From a checkpoint of a small segmentation model.
Model: arch swin, activation swiglu.
Rows from block 5 of a small segmentation model, named by matrix and row number. Rows with one number within an expert belong to one neuron, the router's apart. Each number is 500 + 50 x the weight over its row's rms, rounded and kept within 0 to 999. All counts start at 0. Numbers have three digits each. After the name is the row's rms in percent of the matrix's.
After each expert's rows are labels from the 100 images, of 14848, where the router gives the expert most weight on average: "peak on" is the class under the peak. Only what is clearly more common there than usual is listed. The data: Sentinel-2 satellite tiles (TerraMesh).
# router: router (model.blocks.5.mlp.router.weight, 16x160), inputs 0-159
# gate: expert gate (model.blocks.5.mlp.gate, 16x320x160), inputs 0-159
# up: expert up (model.blocks.5.mlp.up, 16x320x160), inputs 0-159
# down: expert down (model.blocks.5.mlp.down, 16x160x320, transposed), outputs 0-159

# expert 0
router.0 074:538437458451533472520574551475419471423507462461516515552591506542464445499488556491473464565468468415555542455483535444433445542506603513508517537462537538487487570604448542450453484571474517503537500534421489484558524536581483420571526613484498480450488596462538452538588558545531481509546553567464547539575592427478418497616472501488479477464548530539495463516536467608461471581563545650545499504431448595533448516472529529437517564479468421527455441544452486549466563456491520
gate.2 020:479477543472565547448490479497499516504425369470498407608474484553492452493546513453556454545490454482481552633407583475521533575474413531443520513454515457526485526596414518527521512499475406502586477508443524462541531543456482531491528485479441495563438515499554574442617497534453534517505409517615432460454432456563503457490517507490596539414471521565437505513513555571577527440476357522516516469513431522525538500524516584554536456492555493470533502472626441514551496507427525
up.2 019:410509506517539564482413499497437543498508551510580493465479526474492520445488491552444531509606528493417459355423456544546475494563547481553565497569521470505482476490624459520544553609525487414447573516520603497416480416471524462502525414531506482516436483512495406442542483520513476432516540593446566547547491472552396529438549496411404516523522554495479574554512523573488462465455552567459523589490596509464480541463503463391480530603470502554529543472476565514475535426498483
down.2 014:563526546517463483443558508450465494456514522523491446464549456515476462493410567475548479427400485570479497450510490467386558457472444463455524541507469505505530575520553573465529465496428479503432532544457534472504486499474482514586593511472537460505506516528470496579372539479470515537412574540434522454344476492463429533537492539594508521461533448537585460445592508458435483511473548499459366417453490439481565588414502479548478565526505504566510461480482462336522583432522476
peak on: snow or ice

# expert 6
router.6 074:529469452471539530532580554499380479468475475470506512549585473532450438552460554478472480554463476457555514451471526475443502564516637507528530511462530545481481557617449524440448499570489441497514477545425466464618516524576492450536518604492497472411493575460543448544574523500523497520546512569428588566584596467463391489589483488443457489481536550534499456519539484583459471574553588630546527508427445590514475523492510533422511555493466416508457435545463482556490566468497527
gate.4 050:524452557496391446447451376420476412493511487525499511489542527454518506498581534477427547510493419514400525578486445517587457422436478544447489499530534455513478450522567498592558447475508579390590568478501584548397473476457536499469450543508468559485564467440482543475486507546512434405485464421448500524463608487545425500480591533543601491472489450495510544522439429478471508465441472524381443496533633479482422531463565504504513470517563510474537524481547569492465511541566521
up.4 061:512521518491666491539568464546523455482626548461478526501493498540476498496483477604574468532522478448515533522554529549454592489518568382608508462448537531559484520516493575453493523478487485476457482463475364470585448525504448572496554557518439555492516526441475480529463615543542501528456525527449525508455470451469643560475497487496401514481509551413494492477524506383573465505551521403572484491459397534527506508452448497458480506494523513506493369552399452518481471418456499
down.4 060:440474488443523501474494513517507497531375473406535502560495463575532521464471477360511647433482561475560531529538516443451568484470540539470479527487514537486543546422533523528506435564559556502564576544525464487491591555465538485519489500415548455515413547500467522538532481417523489518494499507482463518570523561463507505506602416564572501568461514528483450541448471492479584556457485563438611583473516458499589490444627505556415472643520533473527437467584574525522504552508536
peak on: rangeland

# expert 7
router.7 238:471538537552442499447439459509567545511481531558503499435391493450522565489503442566525535435561512595438465564523476514580517473532415458486486516548456439511499404442556472541562500455538502547477476451584507516432494491412518553424498410508499488523494420514477554473419476487429532481434488410530459417410426506513601531378487459478540525547469489482498520478477532454535543428460439357459514476610536374473517438546469464550476476499533600479567571481530540430507441565506470
gate.6 008:513484538484532526540454462503468466531570528472506448444597524500470492515490548467469418499450434472497507464537461481554598491486479547480552432554558494535541496391464516509509498385479478460454440512529496560506481456581422519488502487630554525575474491592515495509491497500434504507489465500684508467567566641492474527530529520605518511403545445490537497469523576395504441408515552391495480589471388458516471620531515480475544452477473439514475565496478486517473445472428575
up.6 011:547507566484526515550469422527443381513506523483512469507576553487441511506469525550522452532428478461458482512522475513477514494484409527615517402489545461521526516377481537513542463438454511449534496504551425550477532428533472589555479581489542592566540513587512540449531548509509549567469485451629474408481563617524439509519417570465525511409492470477525531483460579440454436366540520507627520501497426521539451590498536490471546442441455401488534518493478494523494479427469572
down.6 009:455513494489430490454492523634530484520425512453495435498440580503534561529570669504546483523576474510506463514514484476503489559468453575502483508602575460444552434360499539530522490437500672497476502459501464524427491546459438519561520466540534503494498519581470558463362468487460502515438495558514542483511488569459584547503519546521516517434428499541495462506505574447504544633477418586429569547522479464457558497470474500588490532467522514433537591523562508520533444509519486
peak on: crops; built area

# expert 5
router.5 073:552455449463532471529581560470414469471506458473502515571601530559446436508470563507483512560465490427558525454491521478441487558504593502541543528477528545465482551561462531449445488530476515497537489534443472470600530526592428445578509625473501490432480566460518453552568535548526502528542538557479586539574594450471414476596488504473445464463525555537520462539539498637465498586554545641548494534427440595518453545470511538421503558447475407509441465546434490541448549466474535
gate.2 017:558447474577417537451464490482470495457545535490516505465573386489483540537448541403402480492520544476444512524563488447535523511482611522451540519589506461586541477489528488513514421453499471410539539576533576560522507496562521579469544494529513624484564528499501533492477443526476432491497508444495407296407491446549538466503550474595583535526398486479487497434489411488502566460473509439532564465492570480496528520529570430518462471577455528486564421485518502534540462562565462
up.2 017:472468510483461429516546489461584442555492529540521487420510612493470570462544453454442514481467581508420489523540392455543476551479597620369463489616553435473483446436481539561587423439400458469563536499565420473539470466539428493479463550548544619481521483518584541381456499501474447504420492506482427531541492478475474556454582543496554556500390470535491519491479519412468552467521552481499555550526528449433518503481588497488443475443513443498492532459525516514462467501483567
down.2 017:510477452514573510478365483455570451500563451518534500526469411446542505456461476548495407494524513598616520443544520564506490441436563511501471535490480493543519414438491462533483458497477486591401483442519543479458469461516539515465419490503520451561466537536463406501503453548415503460518501500474449564548475502479432447502572624572380495476589476540498540427518399451494527575545532405557413549434429502576447499541554460531539425490468401475485507518387477465506498437453486
peak on: rangeland

# expert 11
router.11 068:521452449456539457521533544484434484495510477506519490553576487550455449525456514473478433555449446413546498470499508465459476556552616477510520527466554536541492519611449523444462496563461439472485484524455483467604508537600494457561521617471489520428482574424532450509567539549514434550548539555462535565546565458467403479584508498466388459448530525513537444505546476638485474561544550659547518543437463580508437494431519515435490527440468410523449438545429474563467557443505520
gate.2 105:492501493563587523495469490507490534557500561518501564425503463572455473483425460493422558500480561536557502538520557493523490490526602393473552502486439519526410541557465495407463568544486476525424413490455532456556505521572531516516555562498484455538545515445541461520563555469571524542544503490488517481438443452551557492458538478470441504496474520390520539489596615525563383457474478438658545477510518526522558474529377468524521524492460572573476354585411453510512471461466428
up.2 089:474500524492506481508493436441487502488589655499505434501475531494460473480533528502547435450451373458488550513600457517459493513449437540505465477528537459454504426446424511477482564469396466481517456458479472521503383446544521519492471531533448473481632481600544464483417589474468514547436493566498446526402554421423430510480463627485555496456468452468502500454560455550417518496503507638521483560444512498523413420479550534523484515439459372537469549512492468511505506455593502
down.2 097:473521497514523488432532511548597505509402522549447481438490493524403480505556500512412514535520609581478407628518519489540486541549435511547600518550429513520495488558511512477508498507413494509646507472548481490464551509476560534517521504464606517501459455462519559516560522489539491519525522417612549422449447466478545555475473456466455483431503491444486495528533538491457595557570488475492680433564486499462592442500488522425479539470476608487551491569568523513502486623521451
peak on: trees

# expert 12
router.12 073:537460454456507449511570552481403483525498462461515516553611510561458438513473551490474473550463496428548536453480523449431442546522633515506537530473542543458486550587428537447448482563491503501547498531438469453572525523586499450569526637491501462437492555475536451542580544566519475540555520567473571539562580430458375494584516521494469481473518509534509460520537475569456534573560557639542507532417441581531464487456543533416515557471451413513442472543487497593480569458481549
gate.1 013:504388432499479487601538477504475481485456522419426533454496469521497457466521553518450505607512518465454495480503607465445432567445486538572555502510497431454444481412590548566491500542527528393583506556535547439543562548497494509581534543563535431539527446447473551497503569543586520621459427442461468576481421459471525471560520536536525505516534443581540503550413375450491499501547389541506511389489495445490457588470543481522509506514496475540439611518466498577525546511466542
up.1 011:550544435542432528513552570494541556516564467561531497514444503497511534538435566544440560466478564555541474420525517542460494506428594498384489484517477435515429509535466523486507432469398505456488513550520460457514588536465527461387522579539521514507529565503472429613536559540413542509469465476521533553522510403479518520453491473408595575361456480528547517537442481455474446525529484373500546551485449470509532551440395589432452430436482472473423526440577452485496576468499501
down.1 009:498543581516497476499537466492530463383480513474617458533503510512510459497480495458556502427524442526445466568433405495540528583575459542448523430470547488470491526515516527606462455542563501563569475508509571565481586438505593481458538539546502461523587479528558433549480583474532432504474450405460518536477546525474400560518596463508515507436538569450561467498543600499524501383581439497477450471438472493456471472512643500478428453406542619401484552473498514499499486553516518
peak on: rangeland

# expert 2
router.2 171:465593599532539510554470442506457471512543522481501482429443481465566602457541489433509487520493529560401580521540449521557525449383510590474471425508493502523555473398530493529595513467519499451443551505489522568478485464488496533445481472522514523604529495550485573487447479429555492510479455417553489532413513604552564477383526641561472521450467484458486545447441484365509392421438489449499465510548494419503486526478544456586462463577502521489585460465521491476569437532522490
gate.8 039:450482441487527494514606547527467474490544506449406503439488514536494472456539534547463479515520484500535563572548525536527488405493560527564541531512436468556487512582468583492462471505516576510522519470467452491501580513489503549475559615560474503517548585454394461536502538450504580456493474501484611472533565545466583518454601525447502567417465555516522410447563654505558353400490446498554552481534406468476521467456446442448474511495514520495475381511533472569455470484550592
up.8 038:518542471577462467499612535552468541438442488489491437495494583450501584480518523551429451635541545508504562518407497480523355478394493554548562488516472424467568526604496449478479496534439635537581481527522550561467561433520542439588495506500502575501501588461404475550567435423480509543522470511539534389505552550499508506506536563472527498452399484508544476528514585580540479482484461550461570399467408494551464474478524471532457517445461480528457506483553524576477491511489499
down.8 035:537489528509482489521340464447469505460510592537490488470466476429463529485517457512517407573477495496449458668467522426589505511498560485450501514535564613462494454472531525507562461502451338475477525481521437478538527531575468504438520568400559603481515466391512570410531467542495453593480560442597487511474465572452449505486514529462473475531433545455486504468497436534480515384536536513476471456596434527515437504454577495521420471498486469514596492532485533459490520512493432
peak on: water

# expert 14
router.14 071:536447453453521472519581541464428485471501472474512548547595517555439430537466550485479476547457485421566532443470535476433462555519622490539522519473537538488467587590443530463434509578484475489558502534450473464571515539579493463566511612484496489418488584464506440555570553529536491507551538569447550556580587443479392497589489469466490472472553522527513473541540448579453514588551537636530494529409449590540455520460559546421538549496465429513437435538481478575451545438482517
gate.5 034:491497516538472465531532523574481600480398455456501455527544522574466511432516510474446509534468504497488528468416484462516493502471512543373496478533547402503518510507516435512468555408481588528573475553555549435526511426446485458500422465472529476460472487524500492469530467444595562614593469552516599431452503483531549566525494494518490472511441443476565571487535528405599529389490501520493620526334512571489576450453459520545363531511385512514511546496494517501528444507517450
up.5 025:489476504447526456625511444494442426472531489496552535512543522479481503551464513526618491399474413466418474504509443654510543542489487494507474471516477433486517445507423595512530501460494458486480508524517378551510517435511629603482536450580479471470519497534512564502421545456427544481452459417463415574568507398534449463517505506570469510523539500523513507498427511437526520512526562529420439541517441475479531480559498474455538522483534513478572563419430458493463463466495696
down.5 028:447499456408473423501609561487465537390535464381465448473468548526516477460585503533528444420571507472540517508587496486490472467500508561515532523493431517479534387477519554490431367534496539537579505488544489517457537483486520540561516486416557483523508531551425410481541535541437489495451494581565509508567489533361470521491401539556482500494538486654419418509551466510469579588533532540449457478466505484532573505495569474487436495447504438459427555449525521555504480497531606
peak on: snow or ice