A small segmentation model, trained from scratch: widths [80, 160], 145000 training examples.
Rows from block 5 of a small segmentation model, named by matrix and row number. Rows with one number within an expert belong to one neuron, the router's apart. Each number is 128 + 32 x the weight over its row's rms, rounded and kept within 0 to 255. All counts start at 0. Numbers have three digits each.
Before each expert's rows are labels from the 100 images, of 14848, where the router gives the expert most weight on average: "patch colour" is the nearest of a few named colours to the mean colour under the peak; "responds to" is what is common among them. Only what is clearly more common there than usual is listed. The data: Sentinel-2 satellite tiles (TerraMesh).
# router: router (model.blocks.5.mlp.router.weight, 16x160), inputs 0-159
# gate: expert gate (model.blocks.5.mlp.gate, 16x320x160), inputs 0-159
# up: expert up (model.blocks.5.mlp.up, 16x320x160), inputs 0-159
# down: expert down (model.blocks.5.mlp.down, 16x160x320, transposed), outputs 0-159

# expert 1
patch colour: brown
responds to: main land cover: rangeland
router.1:139099097102148121148180155120074120089122111117129139169188126157103083151112185101116113160104093086164146096131151104094115160130200139147152145107159142118111173178089146088097127157115112133153133160087108103186135147197119094162138198120109120086133175117138100157173156148155125144153155170094170173177197108107049116190109129110118114096142146138136100134155099189089109181152147232145135143078089186147112151109140153082140153119108074142092088159104106172130171102121145
gate.4:137151150090109124122139116097111163046109161104140153128161163146119137116129142079129183109154223168116181141148118087095092159095113151069124105155087161078123128051125134153128165036143136141168167138145106106140130175131080142131146121124155137134162105164119144144137139112158143112134128103146234127144122090110137128136114150134105113172128134102163131147110143113115179177174147147105179085127142143147158204121129128082077129159154207112177165139187164118126095225159107
up.4:131138099108123150107092148108144157164096088129140100111110134106197141128125053075124147035132193134164136103204145144102126125160093124071114131126128129160164076098067140129094133159150122142135109118120119116139148119107175146121172068128114080124118132161170115109127140137092119101148072109096137189167068112123115109136082087147102125158102110156122129127141117157078232194149137138144178115128172078202137100144152119103107121153062157110126228117165142145124128133158189
down.4:143128151113126202137147102154058093157121123115149128115174127125142155189088122155172116087110147088114073110109124120115197135096118124063101129120176152027196144114103125152152141054138092101119162099136135140145116143098137147096112155187146215109150138102115123106094152040083145112095116113083101121112157059146176148161211101139141133119144135116152123127082213107159079095100168144127146147143126094148151142118112124180101127132173128135148130102165141137082088093129151

# expert 5
patch colour: orange
responds to: main land cover: rangeland
router.5:162099095104149110146180166109073108110132101110129138174193148166093087133109168132117136166105122082165144099122142114090120165130188129155156146113146157105117161167104148096093121147112138126152121150092110109192147145187082093178134208111129122084115170102139098161171150159145129146155152164115183153176188096110073113190120131111093105104144163151141104153153127215105127183162156218159124150081090189139098157109135152078130165094112068134090105157086121155095159106111150
gate.1:138084132081130133124195154127176145114141101050143102153162121167118114103150168080124125120071131062115189138168114111133153158119106199160124134138114113053130245086153148135143088099177152086174138159153133134101175095110127139165081131084141135121095130170074142173164110083149111105115132152114158118172156136108137151135152108158154105110114170148149123138119110171127161097104113184100173103111195143168192187099136131146067123156156122118129086072172144140091153112089145
up.1:119170117137159131127146132121112154170103175154136129144104118172143145135082046063176113123095230108149118131188121113121148196180124109118129106150120138100133106077101126137120156134164038171176130120165085087187103136143079132128132125143167147138106107111168111009104115116129106160108129119117155160130090085108141156154090101098120087086130115071132095115165086133149166123181161141154203142124177109124176141077088119096073090152117146131130117122162107144181150103121117
down.1:111108116081106126097154152091181098180114146132112140156129107152060102168166186138153099138079104150157141084093156117141170172110173135104123176139158167126113137072139126158070158125082144132122146114115133110135095141134107090074121181117129091165102106148140072186077119084172107120113157206171136092115159134077090176135246129115187136120161155150138129130188111156104152119171157159149089168090185164082139084139161174126143152104143125131080136150133114121066156140124100

# expert 0
patch colour: grey
responds to: snow or ice; main land cover: snow or ice
router.0:152088101097149110141176161112076110078133103103138137162186132155105093128120164122111105170108107073163155099117150092085093155132194136133139151104152152120120173194095155096098118174111139130151128150077121118165143151180117077173145201118127116096120189103152097152185165157148116134158162171105158153176187081114076126202110128120115113105159147153125104138151107197103109180168157224157127131084094189149095138110147146088139169115107077145099090156097119159106168100123141
gate.1:143088144089143172147177153128124135168142121172106135162133160066087152176122140127152090121128166173142108136104160121114138114114129140210086126141136163133097150142082102148146163110076100174051148147146150136111073076159067118189114161107176135132141115071155111057090076108099087126124122129074082168110143097135116168184155134089156123140189079105066159138146158165109142109124168130100167148099131199133095120111127154112136116151134128121118204126198130129087140168080063
up.1:086168048139154119106142111096117083135113085151116132086133060159135107116089095110087182152141143074162115133088121150102048132085107168154107127113155161132115041177115133155114100117166084086156146157110065132159129119113139183160157132115105050104160105148130076135171125139139123129099169115084170094165091108161116124086161122113144125106135162115152034089099106106100178127191119087193089125144087094114175084118163133098126153140098094130122117117091150163136164120117182
down.1:082187100168120175164056100215116154183143133164119151103057141138143127160058125181146180116163120178133070146115125122159122133107083153154115103110135075130151155149138101124158102147130110091084123155103145117130134081071126097132138113127183115098136110095146142091072112128110090172152107147090154160107108124166155084093165180190084117178125126141099149166078150155131090131090101133112140171144107081160136123084098131167138135133123184136149120084123162158204083208109134

# expert 14
patch colour: pink
responds to: snow or ice; main land cover: snow or ice
router.14:151094098098141110140180154105082118109128110111136159158189139163089084152106160118115112158101119077170149092109150113085104163140206121153142140111152152121107184186092147105086134178118112121165129150096111105174137153179123104170135199117126121076120182105132089163173162146151122133161152172094160164179184092115059126185121108106121110110162142146136110154154094178098137184161151215147124147069095185153099141103166157077153159125106083136088086152116114176097157089117139
gate.4:137133194129148156143097070128128106111176175129194130140143104126134185145097147144187124118153214132142121087116112091093107144061153144126082120130137168190178172130079120147165206131145097094073152113084138140181067170122112106101117130144134160118143131077165134127095113121103127123130122159115091116073150091140130119152148113093081114128241119094186136089132134152155077078058167130137118143120141125188107127161130157171124125177124141142172112169126172105096097172121102
up.4:138091131118163138112096081126142079093135131154162186113170123183169093105043146160116174104154110091132126140053143095121099132099137106144120123094148161133129199147185154162178082141136135150078155148135112153172115158131120153116124104139127129119131160116103162188153115126096143135103133059112090099152131214211123121159098102121092109205213162084128142108062087122110125134095132128148046120151127106156097134181120107168100102155117136101178095120105175099095110124086139
down.4:181154118137192120154099155074108057053192094070158126143131109078162114076134150139095095149179122131139138062094131131069127062111129142174112141120152173143138125109145097153089163114142141092165145089088192106110096181129119094085109175133104191124137141128139061105093186134203092133155137160078108141133185112155125114146097193128139123123146113155116172103138119062125089127128187132126058117104125153116104166131125117128149124130154103145073110145102108089175142138151091

# expert 3
patch colour: grey
responds to: main land cover: rangeland
router.3:138094093103156119154183160123082119096123096105133141165182153156098098143110164114114113150105121081154137100112145102091090169129207139156136142111159154140122160199095152094096120166098123127164117154084121111183149144184108091173142202119136133072122178092142099141172153136140134141158145173088175170169190069107065128197125133108108107104157158156143101140150105189099112172168158223162123143087084180136133148113138146086138165116102084139097099156098114172115169098126152
gate.1:090126129149142121098126123109113145159130152115154131148162086190138105121122092092077186060062099061147149127163095105082201120080173130120150151151105067171118141142118122123059151177139156152101097147137127122142123125111228160076127153135122086087140135098131099160138131064131111149168116154137169115072135116160131142163174079116156123128081119146139184137201119149127080053109110106189176131083129159175125101133117147173098127120071129123101106203124136123107137111088097
up.1:133204092146158151109096179128131164150144129130191117149142115155112121147095152158119149067079135136182093076133172104069080164086093125133106147127092162126129188116084059091067168146140083174095079157131155079184145148156170136124129149109169099146108136160189094109159147093130134191150117200160090090125144124118079150157113121112113083120152120121116115148177115139105130108149127075219148152077141168171156123141079135133168131123080104160091124160116129140141144119095062
down.1:093139146129109102116111164146126135162087081084132140146065137120164169162198178164130164206151090137119111073072108128122081128099056146131110133146085104106160151113151107144106151088165221143136163093086178105066107147109154089137107110135120090130128055147110142111064147124164093138137110161112172083111132076151187150099110193106175100157144122158144173140110165090097170123059137133105164148107160134146169106155079154159139195090129169122118113134127126094159132127137097

# expert 11
patch colour: brown
responds to: trees; built area; main land cover: trees
router.11:141098095100153101141149156117085118125134113132140122162177119160099095144100137110114085163096093072157127109127133106102112164161202113135141145106163151154123140199095143092104126168103089110118118143099117107194133152192124101167142203110121141082117175080148096134171153159137085160159153163104151170157170101107066114182133126106056102095147144136152092131157113217119111167156160230158140156087104179133088124084140137087121145089108070142095088156082111168107164091131141
gate.1:168132162082112137106187140093121127151166109170152157148119123118124201128173116150144086134114147160121084110119071169174122104147153128114110084176164103157177129160173175161120094164169204136157151095108049134169099104124101158129132113123078108086130081118126159200123136094116144087095120187037160132125113061122125121142147137142116127096132105193161142074153118083126122163131157096171151142122111148127082105116099081131155185095071057100165145103065130093142107149111143
up.1:186139147122150146155132145113111142163237121125167151128157078112108156132100109160167110136127150097112159150122122145038160160112153144164129132174101118152173106157108124124139166130118171136150187122083080133144132144094158178075162183138124144119113138125206116208129198076171111094128118121136148142102148045117113123107121204130132121092174110112126134093150171099142125156139170091182122117128119147206082092134105131098148132067084108103141114154049185120101122116143104
down.1:126125114097147148187215202147098103088127076101120093171173165136114098145132140112135151166119157119127079077114084116097109097056109201165124122130098134101139162130113091137148081135126145132168180180161172130107138125134103097156087172129223160171118177111158134132189119121133094142187121156194186101151182148103123115169137111133115133096218084173117078140088171092126103128089104164089131143099083146087102163155107114156154101116126092115131123140158148143139123147129131

# expert 7
patch colour: brown
responds to: built area; crops; water; main land cover: built area
router.7:110152152161091127094089102134171157135116148165130127087058124096142170121130091170144150087167136189089106169143113137179139111148074101119119138159100089135127067091164110154168128099153129158114112097182133138084124122072140162080126070133127120143124077137113163111076112120083149116086120071147102075071081132136193148050119102114154144158108121117127141114113148099150156082102089036102137113199151048111139089157108105160113113128149192115171173116147154083133090170132109
gate.5:103085154164092159111151055072120151136112181132128102068181148151060112202134146092093067126129123110073128179124137121190197129114147164087121109114144162118095129126164130167135148086158078053136128180110182134118106112166127140108087134132119120127154150132098109139131108081101090161104110116133139170064201091109093100110168110175162137108128134078138132140139122117113136127125143144082148152153133084115125162071205126191140098156183106180112117110209105152124097136112104
up.5:161149137138163105186175140153089128146144088099141137167135131126148147084106068182117127156121136095139142129127189108085128142170105102255166095102127115165155186130123134133156088101148140172165172133190092110156185114112113104189152132102171171109075140105120160125174130150152173148145140093158156080176077150155142135175082109093169137157146142121138117117094117104156113068191119099145135108110083148121162116108145077088111095111085131070167085132100150128141115066078150
down.5:149154125143118118087132106124125222110098176156160153094166159127118148114112127107113188113140168162108137196130057086144057169110159146070138106224077109137153104141082137107118139105109169125184108147141099180157123104170147155136144111148155121090184119100188121085144155100083145140127100114115188135117111056083120160164137147118175086117097070108139114171162127138125157123146090117124173096154171123183147139128102135136106165134062178148133185171150141154164174164150129

# expert 2
patch colour: black
responds to: water; main land cover: water; flooded vegetation
router.2:105188191148153135163109091132100109135156142116129116083092116106170193101154121085134120141123146166065179141154095141164144095053134186112109080133123129143163111063147124146189136107140127097091161131121142171114118105120125149093116110142137143194147125160119175120094115082163123134115099075162121148072136194161169113053145218167110142096107117101119157094090118042134059078088121095127105135158124076130119145114156100183104104177129141121182102106141122112172088149142122
gate.5:088137133141091093144123096159174111144092130105081111136141185170105132105143132107155164060108136123107120154078137163176127125109083066151171081083131069115091167097166165156129124072078166120194149157153062105157153097090092188116126209139120178164147134122063127163136140114150137098087081106125172095125153131115154144108160138148112153137142131100157139156093163149135116086154071174156133136098148108121187133109123104106135121093099191098128094079111139166057103079126203
up.5:101074104122086149102136134135140154165049130115133081105166138158114106138124153070095144039101116121127113198112134080165131158104121117078153157165155128076136136059123134126138079101074188162186111150164108148100158110158114154119136177135160129136138123141134144141203134089076110146137127124154119138155202121107063137144187108216146120093084088147129091150134155143071122180153080164076133130155139105163188142136162134138145124126092162120136180141187179127103166124120150
down.5:148135125144052169120156075143145127095100169134093137090130132134107135184111090141129076112179086145115103210111163147161152123177144104131165097097144141051150115144136153144153144078171019116155134143157100129153121131110114178118141105184144188131113156105117142151126126128052104124083107060105146106115148145116123131108155042118139147128106136064126096151093154143158160190168122105106140091153086065132113108085205109097101116122148167122159121106182125196107131132141152